A small image classifier, trained from scratch: 32-pixel images, soap at rate 0.0047.
Rows from block 5 of a small image classifier, named by matrix and row number. Rows with one number belong to one channel. Each number is 128 + 24 x the weight over its row's rms, rounded and kept within 0 to 255. All counts start at 0. Numbers have three digits each. After the name is the row's rms in percent of the matrix's.
After each channel's rows are labels from the 100 images, of 14848, where the channel reaches its highest value: "colour at peak" is the nearest of a few named colours to the mean colour under the peak. Only what is clearly more common there than usual is listed. The data: telescope images of galaxies (Galaxy Zoo DECaLS). In brackets: how many of the 100.
# convs0: first 3x3 conv (model.blocks.5.convs.0.weight, 128x128x3x3, each kernel summed), inputs 0-127
# convs1: second 3x3 conv (model.blocks.5.convs.1.weight, 128x128x3x3, transposed, each kernel summed), outputs 0-127

convs0.104 114:114093114131122114167106172121126106147117121100122098142143133158156120125157124127126131112091111132139117096108155104145152131122100149159119107105134110162127095087119098110146118102120108154108096132105116176087126121132118143125138145199145076171114145166185195166115133123115105130143137137148087105123110123123182123121119130144112122121152193128117161141138137097129107159101
convs1.104 110:120146096141128154110082106130113149116136114123155145147165156137166132160117105158149120089200194099153151133145115119145148090146097093140142153087125116110114133129117121095162106146128140178102116115156130143130106133143131111153151139157133136161104144154123213170121103129132106139161111105136156142168119110120142155126129103147140130129113135120114106163171149123139095155114
colour at peak: brown (44); grey (41)

convs0.127 098:117128094130152117109111174067092130119110118098166113127101123133149190119171100106145111147120159128133126142149075129125146135135158158141139120151161142097111184141126115113123142169134130113132138110123143116120150100069072079092107140127133136097172179126147094112132132160149098145098172111123115123134148116144128119147136104151131118123112122103142117127154121118126191140104
convs1.127 099:117110135122089123097122146098136144131120102127146106135101113134112188100134170155098104140138114091138118096133124148120136150152090145119133191141087136104118159140141104121124129159123142107183124130107144109124121162156165136165165160087131146086136107112138076152110068170148132116147167111150118084101104147143126100138118094120113122135129157107112143138196120116137130128134
colour at peak: grey (72)

convs0.0 091:142147164120127107151148136129144061123137164132118144132096138166100118152135128146114127093128120131112078114160129125094128115159166127115164155124103140116150091128140134125086122135107142125120203103151099139138140116172090094110134120178102114121136087118107109090125152168104134125102149119157151139119112080111130138143169166158123142103154112150148179113119094108137099115155
convs1.0 088:154130092107124113102140133167158118131086131141123152134093133124175144158140116136144118132174077149133102101114139077115121124130118177144119123133174115099134132142162137157126104154132127128127128141102082112105108104171157160099112107156146107150146086138119130147123196139170101113126103125146150119098087105138124108107142092169082159123158148128088132153126133173140149121131
colour at peak: brown (51)

convs0.114 089:163126110142085063078129115131158118168138148134164102137128106129128149133118149108130135108103136137117143125142127128123165123132140134157140135096138139119162125127077142164121111091105085148117102151138103100151146120111189111120123116130128082115139153119094080132122145146180143148140138110073160168123153082121122119131099135155103124148094148118147107159184116129111080128156
convs1.114 095:096127122122119136114160138121142140131117114097126146099150164111136160149144104121132116120096129175105130132151122091128137102125146125102135093118094139166100081133142162113134103119159119101076092156142105093129135155068112188096128096142138119131158112107114143128156133109154087091102130082087145143170144148132139093157115102130198128133129120134112117131112144087083143133148
colour at peak: grey (78)

convs0.40 105:165108136105135128136115137155140138111121152145166106117101107112154172141157162131098118130147159140162103122144143130127114151113132139155127148119100128129134140121219151113108149144128127144112111121127188104129094110140076103149097149149121115126110100137183130079106133100130127104151138138138093105118146123084181120161110151117102138137116116081117137098176128127122136059138
convs1.40 098:143086125157125134095096115098137147097144103166171128139125148117132089128148119119118110077149160154105125145085133144116114131125141125194161139138129148119135139115142120137103110115116132127095110125103147104123081142109141098133122166128150108117131149073117115119088078132145141123129119124095108114049121086120114118141120124133111101146167123146159079148145173122071146166121
colour at peak: grey (45); brown (36)

convs0.83 099:107133113169137131171138136144112139121126111101124151169127158090156105093134101110101131112155132146127139132105127178138141118113164128138123127116111123157135127140130142110064089117114162126153198103120077134126126139186087140132085107161117111116104159136149154154101101122107120129127136101153173149132107082156108154122160118140137142131097123104171125106147105082140156144093
convs1.83 100:125118140113101147132133114139101157119139134136129108126128154111146131152157156158154118135131094119117058171125122125119050113090122127186113139116103106096105150153130111134137138123110084090148142111136130112112173155149116111107091110103120102143112160130161102145129130113111130150153063114131135129135121145100126100096146101156163127197128162143101125110175133136155115112091
colour at peak: brown (40)

convs0.113 096:112156160131120180149087105139133124161104170124133139136128137107079092140171079126141157126098128112125088129112170145144147110144103125124124138117096124142127147145132138143121104133111151139161114092107128142126178156126118103115125122138119119119099116156113108130087157096147110171134080122102142170080121154166116103104131190156072105165134114124103137113084109128153124130103
convs1.113 090:130140115104121126206148071162091141109115121117112142096117080089108144110115118145148146102133164145147141120144120141093098130139158152112095134108164100167170133089133119094167144125156105082111148150113132143126145130105146139122152127157139134183138091139148150131137121122167120132102109120095171137116067127139087121105132120173123146117102107125100120102115128102087129133138
colour at peak: brown (32)

convs0.43 102:141146129135128156143108170101133096114136113130126160096102137113175145086164132107150181124132131124125146133162111119153137141099185082134123154135159141128120137110125173127124131168165117121125125173141095113132125141139103144168158165107142136114125149123134100124210129157122123111081143110094119124119196119066133119145106130114134150126112108104151149107152105086135139114129
convs1.43 101:134115128146142161121134128109135092108096103159129150121123129115155102098150180156117079140124138117128116125081112138180069202089158107100133119193107142118135148128141146114090132104129147155111106123119126119156138118095096137128131151120129140121110116146128138132130132161129180142107175106072114127124138111140122125088168084109159176157129122123160120140144119120129124089141
colour at peak: grey (46); brown (39)

convs0.105 108:077109108116134105110122164118165154154140134123082091138129123135164137090174166113122145138127088151144097088154096104102135140115103149114121101116130106142109117138114116124140135125100135155140173114201097112143112113141112142121129143137134122084148126143141144092192135102126139106130099100167142130113162114104139152120119109083138137114129166130107124173082135139171138180123
convs1.105 093:109144115111136143133140092139159112143135087122131115122097140138136130110160123129099116122121075105090156180129180160150103145091126126129093156099157100113136136117151144213142108128137061080102143118124122078121119140151142135123136117104120108120078149126143149093141158119118133146137153063131087134140140096126144154130131122114124128140133081121126147121104134078107150121125
colour at peak: brown (67)

convs0.76 120:135100112099092128117119093115111080164084148139109172148134137154105160156077132137106105142136096154094117113102116154088121140183095147155135109129197172159076129152154133125155118130115134150135148107097155117117129114124136117104104137108131094148104126116092150118090118129147125089140135136113117109114136146112128098166106142139102104148090189140130117109137099125093143142143
convs1.76 131:112125131123107134135085120159027070145101098117164135138146139125117128087060125138140130120083142165100123118124138132096107114180092129132124123112134141182110115123087111124137150134149112130120143118113144120115132111104137183113118150156128159130127130090117185119137114128144119104115119174120131130141121141100169128107123109147105116091106154098089127115115147115160128143121
colour at peak: grey (53); brown (32)

convs0.112 091:059092133188144117169136156159140138117064162140166099148127116123126146132116125130101138102093078123119118165123133097154111151136139147077105143138134117143118134119149106147089134119142096108115133109136115109134150153088120123142126182114127140107100098156102106121156130133101149117094109132173126136154116137161118132098134129137157154131103124079186118121141097085120144142149
convs1.112 092:146126115161130097170142127139123129166133156181146134109121076119118143164189115159133149142115101140126171133117103173174088125114129127100081113135105130136154158111124123152080145111102085112132138096168129165125108127126166109131150145155099106107146118145113110144140150104149127135095098143146105102134105109140120116155126144154131161092112125116173095116118135075138157089098
colour at peak: brown (46)

convs0.108 101:171144111147109152154097093113110113135097143117154111154103107092131147091100129163128124139095108088162131129146161106125143170115155122114175130063148146092112125124106155162113154122133127137136128123116109155108142107128118146066152108097091099141116101103103110102131116108120134134126100116129129147132166156125147103182188132118105138145117111138163169140167104162150140132165
convs1.108 099:165149163119083168145105104113124085138132117114130118171147110105114131109098124146145136141106129120158109088127093134111139129125125094098229144114124126098132127134156134151105153145085122122097172133124159118128118124112141154105119141160181075116129119117137148113158144121114124119149119132108126119113165173119158127133114092130098160110126124120099092133096125187105091107108
colour at peak: grey (79)

convs0.4 099:135151113125115160091128127113143120165124164143099071106148110122118128115130106121145148146120125143139116147123110151135176112148149112125148121147116151106121096133132079172102106126139120124158143138119092131152131101107084198115169118157151097126142158128129086106158158124139152113073131127153146113120118080116158133099147146143109138087151132088152108140121125115196112078164
convs1.4 104:119185090163122184116168138102096144145098159116128119181119123090101134082151126125173117144115106140131141141163139138140084148123167102103125133148103083168121118141127134091109099110145140121128125123097125136138103139144123184102136090145104136166155195142156134125159128115110085164122142136133144133170132116165119099109119131131109134113126094149120115115099131163108154141120
colour at peak: grey (83)

convs0.18 094:154102109144121152128121101131121149099144130133145114102136123091126093109165085104181177150111090143128120126107085114083103110140186133117127145116148155120128133150137114149110111122104130096130137100095161140149087119109121125144128142082148155095134102112134135166071158134115113127114153100137158152121082159121098104109111144122145097111148104143128153123143080142080172100164
convs1.18 090:112147139181136121119096113058122158126119157168124119123123139141116120090152140101136153164110119133114071120111140134156087143113127115104154132126130078138117169127120114080154111080103146110094132084135127130125120107128128109141161113097151175119091103157131115136155091127111161122113148150176152166123114122079113091129128175091101151165155126139128151115122133144106122118151
colour at peak: grey (62)