{"model": "image classifier", "dataset": "telescope images of galaxies (Galaxy Zoo DECaLS)", "train_examples": 88335, "image_size": 32, "crop_scale_min": 0.7, "horizontal_flip": true, "translate": 0.12, "color_jitter": 0.2, "cutout": 0.25, "targets": ["shape"], "num_classes": 3, "arch": "resnet", "norm": "batchnorm", "hidden_act": "relu6", "depths": [4, 7, 4], "kernel_size": 3, "stem": "deep", "avg_pool_shortcut": true, "dropout": 0.1, "widths": [64, 128, 256], "mixing": "mixup", "label_smoothing": 0.2, "loss": "cross_entropy", "init": "orthogonal", "residual_init": "none", "optimizer": "soap", "beta2": 0.95, "learning_rate": 0.0047, "beta1": 0.9, "shampoo_beta": 0.95, "eps": 1e-08, "precondition_frequency": 20, "max_precond_dim": 512, "merge_dims": true, "one_sided": false, "adamw_lr_other_params": 0.00093, "max_grad_norm": 1.0, "ema_decay": 0.99, "max_steps": 40000, "batch_size": 256, "epochs": 115.9, "lr_schedule": "wsd", "decay_fraction": 0.2, "final_lr_fraction": 0.1, "warmup_steps": 800, "weight_decay": 0.0, "adamw_weight_decay_other_params": 0.05}
Rows from block 4, named by matrix and row number. Each number is 128 + 32 x the weight over its row's rms, rounded and kept within 0 to 255. All counts start at 0. Numbers have three digits each. After the name is the row's rms in percent of the matrix's.
# short1: shortcut pointwise conv (model.blocks.4.short.1.weight, 128x64x1x1), inputs 0-63
short1.60 105:085107129141087137140146125170102173123133087160121104091108152180154099108097174197128156151144155136120130176093123112200122123141185085135149086102194160174102113073157100144145087168113166
short1.61 095:100079136198118130121171128111112095103127090134170160132086092170128156155137142050156141082137156062085132152093099123100153135137121091088078136130101077137191128134054174104148128128144128
short1.62 095:148088162119179118140145098125160132136134105079160194130203117118133092128114051150146115169160173143138132138067110137167193176129157090157159129176143106123136154077096119136151157115118190
short1.63 109:171140151110091135111137134137163206153172105148100127117086087123147133117101113123076124150085139107062166118099155101102150110099064132138153123081119122221118133060161065111118116099098123
short1.64 096:168075152132158111093112090157126149116139150168131124183165122134122125140154221094123075133141096101182114095089135115174096112090150075151092090095169104151092114141089155082134104141059130
short1.65 098:071137133144102113170205099141096127114185094136203094116133078105159143179096124177170118117145115117125105146028104113113088134129144086109113093136134148119092124148117148165084116074129106
short1.66 097:175162115114185126119148143082161112128172104161143124163102138100170088113181173081116159134224103131093078129099162103126160136120124110144104126093119151112108152164139153111071092144210155
short1.67 103:107092105171143132121089129185129184130116118122123066108139133177094123114100136137161112127144149107127209102112145124111103158063121156194097159144062113113140107087089147082096166204146145
short1.68 100:127158153106113115103099152128153131107100163199127093152134136100151093162143085112191097210100085143092121104107157115116143111134168082126110154068099124131121150175116173063118124193147186
short1.69 096:139186133106112071104085170155085107079118133183101140164144156102138171097112130158086119102140150101079137111121120163162110182098106120117202118086098142203168113185128084163115148135146117
short1.70 096:077122137119105130079168177088101160153110088136128116091090113096128119123199096128115109161140117143110082128200154113091207162198098125122101106086138107094130107158147112145141133080069096
short1.71 107:104146135130074169169159099136182090129094123137204102157140120152170197127142093154167129161101130150168084105165127134101125161090053149101139101143113169090134105151154142177095166089104163
short1.72 105:135070146129157086151175117119084117143128157163135151112187143135134108108195124145105159144065095115201181157146179125113122109122139076159148134109053111110100115103154161112115147052101153
short1.73 095:081164119145164138150094170117201150187149111103169147136136122130115105091142094130090186186131132127108134119084168068129182137131189133086083149118113110165177103151152150128164150180082108
short1.74 111:151044151144117120086084136153102137101079096128070144120106121128105091183122122124125119161122089121159150136125097069116158069182159100077126126104154094131161138144170159160196145152175177
short1.75 106:098111114131153117118087068137156123220077091130086146113144114108122069159155151125118169098056112099144118159068129169112154136145103119075173145121105160136086119130189117171097097138164152
short1.76 094:145096132131187187161187066150189143141110131152125080159099136143153082122153125148220107157100094106167124138125100124113145103111196108153184178133146175110132168111125115163146146147116143
short1.77 092:146113104193119110171074203114179144121109153111104111127200173114115135117137090120090172105127087077161113148116150148082134067150186134123093108107118110092145142105114141088129099138088058
short1.78 107:178124134119154123102178154143144177139094160135133106148180145103116193158147133116167115109127138087093129112108117132211153115086156081101202148152180132133136197108102076125158154092118073
short1.79 098:172114182125120163163139128167145175132121206092153123107182180125153141090098127126085126141157153168080103126080103194138153180160102065140106090143131160159178153124143089124137095120141167
short1.80 098:074123126117107117171129063087072162165139204082105173099137130146137155147163117044095091144112154128109164141151103147126122113166111176078131133112140108126178131166160100162097141096090173
short1.81 082:229134123123164171119111150133137092120129169100136141155098107172124125115139110053145084121122127168154151076114091086151179123115101141148139110123093213104130154131080148057102148150090131
short1.82 111:097060150092128162107167177117099194122136198084048115132149130107120178146102139090099213083109149143172108113095138136102121087093116101113133143116134108117142165122153131140124188115106151
short1.83 096:153103137157107163194132090122117165164082131119118140197163140110085119151146141167073127122186129104180119171131129116141133119155115114144094099102135049143061125134143140097095128121210068
short1.84 100:131118115142152114169196112160163151170145112119153169107115139112118124120167163154103162152194095108093107117121137155115050097129069104075108151154167115127148087134157203124096134150159048
short1.85 118:118174140134125109114158155097120140078092162180102139163170113099160106114088196129115119125128115165143165199112154142131165165091092089100180126134169126154079064106120172134174085153108072
short1.86 102:069168126097089126134118120109080111186156128111155104092111102113076151218111118120070146135115088191101169136089125087155179187112139111159113100095098156145155160116111125153109171145150161
short1.87 105:166196088155118152158130134108141108128142104060151187195108156196109150162137111095125100095134135154126075174102073108088071121096120126165104063098115090116120114130134138071126139117143157
short1.88 103:097071126144108213135109167159114067131140172140128175119136099129144147151127227125168069142104139112125126115186093126167167135136127134134081151148193111148108098102071117140131159135101099
short1.89 089:104157094129084125073168127141120100160144194105152193081138156171135135179117180119131076112121130099067152214140117127127182124130113115135132177125141136190177161133141131095114097097145096
short1.90 115:083138112163113152107134156099126136119122108093165105090179109141147119164134121145147118124148111137112126128097120231192155122111169143113128144171084149106120182194109121203098168127099208
short1.91 103:109104119109117143143163153140111187134210125141096102073121097094138152070082101125108139150119148119204174089121204141163135135104126094069108102098112110147110167114174137134076087161157135
short1.92 112:079159135182162135156138100160141151137134169130140089171098128091106138106145174142115163210153084132144111131127113132103113169156137087079145179131197161164160107105155145118164129051187103
short1.93 096:127153219133131120135129142133136119119065178107174120158161143183149110132114133146081148179127126154197110095127178110105120114111116171146114118168101165130128171142147182230094141157123130
short1.94 096:179144128078182102070116156135143140145100096058185118099124139082100130111158105152140113105124140179208089136115137183146168136079130145082107135092107110060169099156123111151148100123141161
short1.95 108:104116159182167101093155121114158146104128113118143119117110136104089131176092119144069175061170127119162159131125144058150131130134174083105177151112145119125122120214168077095094107058129140