config.yaml
model: "image classifier"
image_size: 32
translate: 0.12
color_jitter: 0.2
targets: ["shape"]
num_classes: 3
loss: "cross_entropy"
optimizer: "soap"
beta1: 0.9
shampoo_beta: 0.95
one_sided: false
Rows from block 5 of a small image classifier, named by matrix and row number. Rows with one number belong to one channel. Each number is 128 + 32 x the weight over its row's rms, rounded and kept within 0 to 255. All counts start at 0. Numbers have three digits each.
After each channel's rows are labels from the 100 images, of 14848, where the channel reaches its highest value: "top examples" is what is common among them; "patch colour" is the nearest of a few named colours to the mean colour under the peak. Only what is clearly more common there than usual is listed. The data: telescope images of galaxies (Galaxy Zoo DECaLS). In brackets: how many of the 100, against the usual share in percent.
# convs0: first 3x3 conv (model.blocks.5.convs.0.weight, 128x128x3x3, each kernel summed), inputs 0-127
# convs1: second 3x3 conv (model.blocks.5.convs.1.weight, 128x128x3x3, transposed, each kernel summed), outputs 0-127

convs0.122:115121135093122144115111091129147126111109092164090111177114189151177153156099127154138179205093039141067084133107139095114123098141148174159144111128196122108140126122101081161164098078088144143115112157122118150116075070159171195096059105069098162080145138161083150121063141150145166129109130181116113149136135093120118102192130080107138114112107108129093121085125101195136118113115
convs1.122:140123124138065102111153095139088140099140074134140189171184121119146106121076169151154150146139116129078142095139162123090088118088107092118143178116164159150126136141105178110110104096096116206094147089160096112106116134109171042097133135138141139138145131093203111066046083130149116097093173122088110114117084164175156068117163106152112130127186101124133118139098069181159173114112
top examples: roundness: cigar-shaped (62 vs 8.1)
patch colour: brown (43 vs 12.5)

convs0.109:140151145147092098158105119089107192115123096117103073127112130082145143119102107140178131190139109120065134141106101130106217084136135135105094090158054141050111103133159139112075099120185118152176088087096154133107153087153103119107105101154100103148166069096161122191173140143158178066119086132144148079135124115163153123162153151078150085136175141069120156076134144159132129094140
convs1.109:095109105119120147125127094152052202117079083111157044131146126133157088112118164125175096100128158081101091155133220137126115132152154173155163118128168137092128111113131179096155132149133136152146142107119182152122137181106155126144114061173164085166151135088222115123192086192154153128114073147092141184116168117144108121152120112106147147186150139106151116120093129163130093131159
top examples: edge-on disk: no (82 vs 24.7); spiral arms: yes (78 vs 18.8)
patch colour: brown (65 vs 12.5)

convs0.84:129117182087134121113091158149145090146054124109132113159134114160117121062148074126080164130122193072102115092116158078126136129100145096061148131091212181156136098091104119094144127101119125125088209074109141126098137152140100086183174162114138154146124150164128124166093110135130148083152147145151145155112159096153094138141156103152097094118129169166157138127175049122098094043146
convs1.84:162141154127139088144124128054134103179112098101143134085118121129127053106106098106094108127120105109149083134139111086145153090182120142094196100099130112117138139130191118118124128147084101128114136101136110163110153156170128091133175154155135188103127058096115136082131104148082129149171105089124147059084149156083110092139107140148136123110189137203137066242154082146085119080128
top examples: shape: featured or disk (60 vs 30.5); edge-on disk: yes (44 vs 5.2)
patch colour: brown (54 vs 12.5); grey (38 vs 6.1)

convs0.15:072167151162107057112136146121179105133105188091174103155108181122145114176119104135055132059088066135127157129185174162131150105160060155109120083142177118140148138115113153087120161094159150151112108139202127079142165153113112150107160103104158163086156114117150116124129151119154120103098132106153100171131154159134121173083119127134094200123064110114147128122154095114118107204192
convs1.15:068079087107104133124148177123161086155118152135154150100110136130142132176180119133073123153114133135111181112102078118110074146147153129164083110160117094157087139088131133128110140138109143099179105214144187177076184150083108118107130145136122031090108086080094168172097128135151144110114109079169108112094180121171160159164110126159059123087070106109125104152119090114097118146092
top examples: roundness: cigar-shaped (44 vs 8.1)
patch colour: brown (31 vs 12.5)

convs0.33:118151116182129119079130109184053136137091150111112155098157154115152147074113074097163161170133111138136078133182103178118220122142223123141124093165113107123120091178135114113120104092129156094097106164111097150120145176090101096075099123116106143126124161084119154161137124155129146107059124142079124129097138106096200076123155132128139167137139087093136107096172138216132098169107
convs1.33:077150188166099128128125080124069107116130109105127068106149139091138087085123094184138117115121130061121152139122174113144159101078149148169082136131073139124137084105090101167132097095064205107113124133207178186118111133125103129127161133087065131084102168154126141121080152120124120098109107154080092163132135154154191119119189134132112139128149143143125160103085111170111114223152
top examples: edge-on disk: yes (35 vs 5.2); roundness: cigar-shaped (29 vs 8.1)
patch colour: brown (48 vs 12.5); grey (43 vs 6.1)

convs0.65:122103167181111158136120117145122131111129095094144125077124145158132174066110036195199148137121177118182109196132099153116116133148165164177111125191112085096098083113148137129097083156168112147105103105142151163194158113140063120166134193083142108110103110140134092162137134132119146104081102174140161099067122106155080096137142147097136075114132072116087129142168111149114154076145
convs1.65:131167150118181083118114171102087149159162130114100101129166126100101119093149090095139123140059162121116086054103171143123131135146078095131200155193124104059094166151135163102119192131120128127092126105168216130110129119157101101172160076087114148150140112130142076160105159100116165112092112162108112166123127128094111167086164154145133161151197042157127139090125153110085102142105
top examples: edge-on disk: no (86 vs 24.7); spiral arms: yes (69 vs 18.8)
patch colour: grey (94 vs 6.1)

convs0.39:132135122101116147121171096102091135106166089123158129033167191156146090157084154122122111122090148121170127105154092138138192147168107126126133150128091128118149161117098081119107144096123134099137175186119139131134103105182108074096094107197079107141169146110096105110113095092139095117128103094131130177115175161054036118124090128170155137130153094199151167118098167153078192107103
convs1.39:141122146104139101120191116145166129195112115116078118062131124153141095166135110136123099143089082126116090103142099128143145199090154119150096104125139148088138153114120106158206128096153198124153112112128140160171080138090145154156184098080122167130147123155088112194189188098147118137091174128164098082143103065097121109130097056162147095131078089173146114071072105120128122099169
top examples: edge-on disk: yes (46 vs 5.2); roundness: cigar-shaped (44 vs 8.1)
patch colour: brown (42 vs 12.5)

convs0.124:167161084153136140127123053165216180084166140113088098121128085082134125103068084114153100140159154127132119132135124137170145136156122085124137136094156172055127156186134158209173141166119162080139113136134094130163084132145136165075090074119108115107023157117140188131117143131132129103129121143117135164124133074085117146153158150143103164167152116078130140168122123114142084162080
convs1.124:139153103124145190110138176128091106092128099121136098097159148129121116083090147132179141184163163104152147162185166105092154102081153091122134140100104091102197120135121115123155170103168174124029122128150169091139080092148100172098109134114140123079096086171078125155190127183110132090146124149082132078169125111107122134126147127125103121095094068091061112108159114188197151147120
top examples: edge-on disk: no (52 vs 24.7); bar: no (31 vs 12.9)
patch colour: grey (91 vs 6.1)

convs0.119:187157137125134083108087132093197101179144144098123164098087123206047191160189162083153101147086137091094141144082143131163225161091134159111138150095095167133119154146105151126168129160129120099106126095068136120153095100111125102100126142124132067157156169111107087159119127156112168171134128150143113112148145114197120064099149088099175106143079098093150140138121145122132094106139
convs1.119:177115075135144182114137085153120147192120130163153082114152109084165111100156168161140134125130123151096151069094140126107208113150095076131132160096114058141138132154175193121124146142190120095144146140122132096149122116128089172139169133123176100140225098090111133079136083146108119124188099130053094138137107169150080119108128131118180211113096147149112147123135138108121107081183
top examples: roundness: cigar-shaped (31 vs 8.1)
patch colour: brown (52 vs 12.5); grey (33 vs 6.1)

convs0.89:090112146137152117133172127162138160114200082098148122077091112159181145125129178123190128150114111137141134090139101123155180125179167137100166142094049123116165090121129098104096082156134081132168161146140155088111103135168121084146090093177071134065172092074187147085196107194129135153147166146132097096183164100133070097171138153142152130134117143132129093114125086150126171114159
convs1.89:115103130157110112168202136133185175098106168113132071097225090157167163169132142116120092160177101188068113128105158095131140170080115143162149143148135104117121100173176141077088089110135117122114144139106150118143054126134124116141130127106098103146088135105114118174111174134106078164090166126152105156178109134173128105159142165093149124209144086158166097084071104079133093128103
top examples: shape: featured or disk (79 vs 30.5); edge-on disk: no (69 vs 24.7)
patch colour: grey (64 vs 6.1)

convs0.42:105148081216140098111150132145160113150131105079112106109088163040116135079152186123168114111087176089122164085123130120154159111180125190232119131102138099111152113159113114082123105135149148164110109192150112144122098118118122120138140103128119134105106108175162123097089115071173120100112100116123074101142095054140116111162184148185151133149120129135155118053119145149142122167064
convs1.42:148190138136124121113140158145178125125168116138082118129188159101128205134140140133125122166151110066097056115201118175129090101134137135136100199085111131151144086165071138066096124125089121083170168133126081110130086134156123121149142108138160102145124164128165111192131116098137121139102110102081113193171114117134172106121170144084178114097193091166131125169142179116120101060180
top examples: shape: featured or disk (86 vs 30.5); edge-on disk: no (85 vs 24.7)
patch colour: grey (84 vs 6.1)

convs0.111:168154124158123135072178070179096151141094105157153175108102132133133159167122124151142122086180154135105126154126113137169131125084170154107152123145133130106126119129106120108045230154099113132188117084118137146083118173148165122094096120099164127110106204055131144136098143110101067108142127113112112125134139107115229123102108164096094090117067147086155128098125162201092099154144
convs1.111:130091079122112136068127161146130120115142126138158165109155109127086155146114078103124116106228114127178097136098099123089116092107150113132159135117102141143133076137170062146117183112187175056096118119154135091121154123108112060149160137144075108150084213134130212147171146099185081117097138178118094117107108096118143125120103107083122136166137127066115136140150160141098141209139
top examples: edge-on disk: yes (42 vs 5.2); roundness: cigar-shaped (31 vs 8.1)
patch colour: grey (57 vs 6.1); brown (32 vs 12.5)

convs0.1:130169128138096165155162117178146080144138112120122089224097160124078107122151103114137161081094122073103087120110133106132142171103215112149156178150109116143150149148105069068098157098141124136104167133108073123146084215130121122155058125098163091168125127102103148106131136181120088133112165102130205127126089105143167068168133145164185124129101113167156115163112108147088119162152
convs1.1:068123093133134152166133119148162079171163098158087157164112104164161165101101132092093151122178132151113155117055073099131119103131208062126119173105059156102121143159134132096187104144116124066185201118117140149150156152160152128070097103128128156166145102177151121139084108113134080118091124109164114151131155052131109094116141197124136162091117123129198144123146101136109095117097
top examples: shape: featured or disk (89 vs 30.5); edge-on disk: yes (65 vs 5.2)
patch colour: brown (49 vs 12.5)

convs0.22:151104157098121125133123131129070124091123118116108132174118057107066151113145111069110132164142112139072155186108171083186174089109100146134152181117092120134137126186093122119067140132144106120112095126101112067170085170128060122091085144098145055118145134092152108111096140139140090115097208112102180105165159128085161125135077107115148166124129128074118157161195142143091182149091
convs1.22:164094183133130181173112123134152132177148147121126123139111095165102164166100154088148151089221192155079133176152159076139135078095142090117158130113118067126136145186139143080077180105152165143131108154098130122122103166157058116107109144150119133128158137139111092117049042154106127109118144124146085122124145121094086147129146104096156119125172159231112141126102160138095137171114
top examples: shape: featured or disk (80 vs 30.5); edge-on disk: yes (61 vs 5.2)
patch colour: grey (44 vs 6.1); brown (32 vs 12.5)

convs0.11:069073177141175141158041100140146183117144140154118109143116065134166138122112173120134146118132123150124161099131107096122157134128179175188116174098130123032078131107065129101123093113118150111063116118135154163107128155095123109184125142143126068089130162209099141095067130049129110197055124149071142114143130158110144139108128161119145140112137130110144111120141168127142142164138
convs1.11:129126133149155103158118088058189170149123109146148104174148141130144164146128189115079136119117115169089180111120134130120115114036168119112131113143133178103112153109073161112089126045093147127089094165145128175115118107152108133178078148131130125164093101088102164117112148099125130151161151145090122112133049210120060140098116160163178118086127074155086108130158194121151146090169
top examples: shape: featured or disk (92 vs 30.5); edge-on disk: yes (32 vs 5.2)
patch colour: brown (30 vs 12.5)

convs0.126:132107199110146125146132131130057140101129153160157093082127107092128124127099138197096113102109198159187108213124120125207115114096135152147081089106138160107121167125146213101100142134095101127119152138150157126119049097133127152165108118156127094083078108124104166140083140097112068110122136166163110160066146124143142108141169130083060179112112081120103169126129144174083154140112
convs1.126:140183142119106154148089109156154169109158158117163186120088104162126124152123101149187151107127127084125080128087123134113121115144118135128074071112129130111103154139145129166120123102094238127155174144184180125140067168130112081080123092116111160076117152122069047159110084120164066138093108111140145114122122177105115160097163131093111087135134143124102178121197154190109068119104
top examples: edge-on disk: yes (35 vs 5.2); roundness: cigar-shaped (31 vs 8.1)
patch colour: brown (44 vs 12.5); grey (42 vs 6.1)

convs0.121:235185139130130179099122143138104161098153141116087169129079158132084129084067100114153139120164156114117132093153178136102142184119185124140057103093060091093128132099154106117090108128170074115137135151072099115133142147105111157101203092180163164086098132112141120131214133129112123112167117081149120168126157101149123191125149155145141145098122067094157140158133157154128157127151
convs1.121:110191126120141220155111144164143114135126106121151083109142128139078119107084116134115164115133147112168119088090099065122071238117119130136139162134067088108155097163108113171134161156139132092134160121109140134099133148098137151122107110140193095106125089117104159147248080200121109115177128106113127179152159149174093165103140119149100108110122121130093110115121188068134104141151
top examples: edge-on disk: yes (36 vs 5.2)
patch colour: grey (44 vs 6.1); brown (41 vs 12.5)

convs0.13:169128174082149169144177077140117112157105021110104113117136088177159136121099116116101115130102160200174095158132142154127103082069092066182107136145194118180117160127130114129175147082155170129145130115070138133084139148130134107122144171052149153093140105111130154134104164153153074088063168119126134108099103110093170115134117160115061179160105161157126100121155112145123098121153
convs1.13:069104143129132112119139135084136130068115106085110157097111168126108102155143157089149133125116088185119129153125114111118130162088095106188120113140190140174115110162126084158188155063102206165137092145170195095109112160077067105112141210096116141111112111126123057114168114108179104124112165122170068161143161104112127073163121141092092117090121197145153137118116133176106169137125
top examples: shape: featured or disk (85 vs 30.5); edge-on disk: no (66 vs 24.7)
patch colour: grey (44 vs 6.1); brown (33 vs 12.5)

convs0.100:143116149126094137154148077156122121121110156113092138176157137096147141135095136069125140116149098151117096093102114158153129089227120122118114228138117154163083194130116154079092137113132146066162147143171140138093116147127091148114093117092132140133077119150101106040110104157085097135102187062090103146142152162109140076090095086062099148133171101062175164129108114111125150102107
convs1.100:137146161166104072097111177109186145064120021152138186135108144073108182156125139109105102123151170104100129211082073136167116142128163135079108147074130103120111167170074156125150135113131101111143125116129110138129116156154008066147135095123110097139145122156102106124095129140142139147116173158157101100128172091091098071161112099134110140099138112149128157143137087133122174132094
top examples: edge-on disk: yes (54 vs 5.2)
patch colour: brown (44 vs 12.5); grey (28 vs 6.1)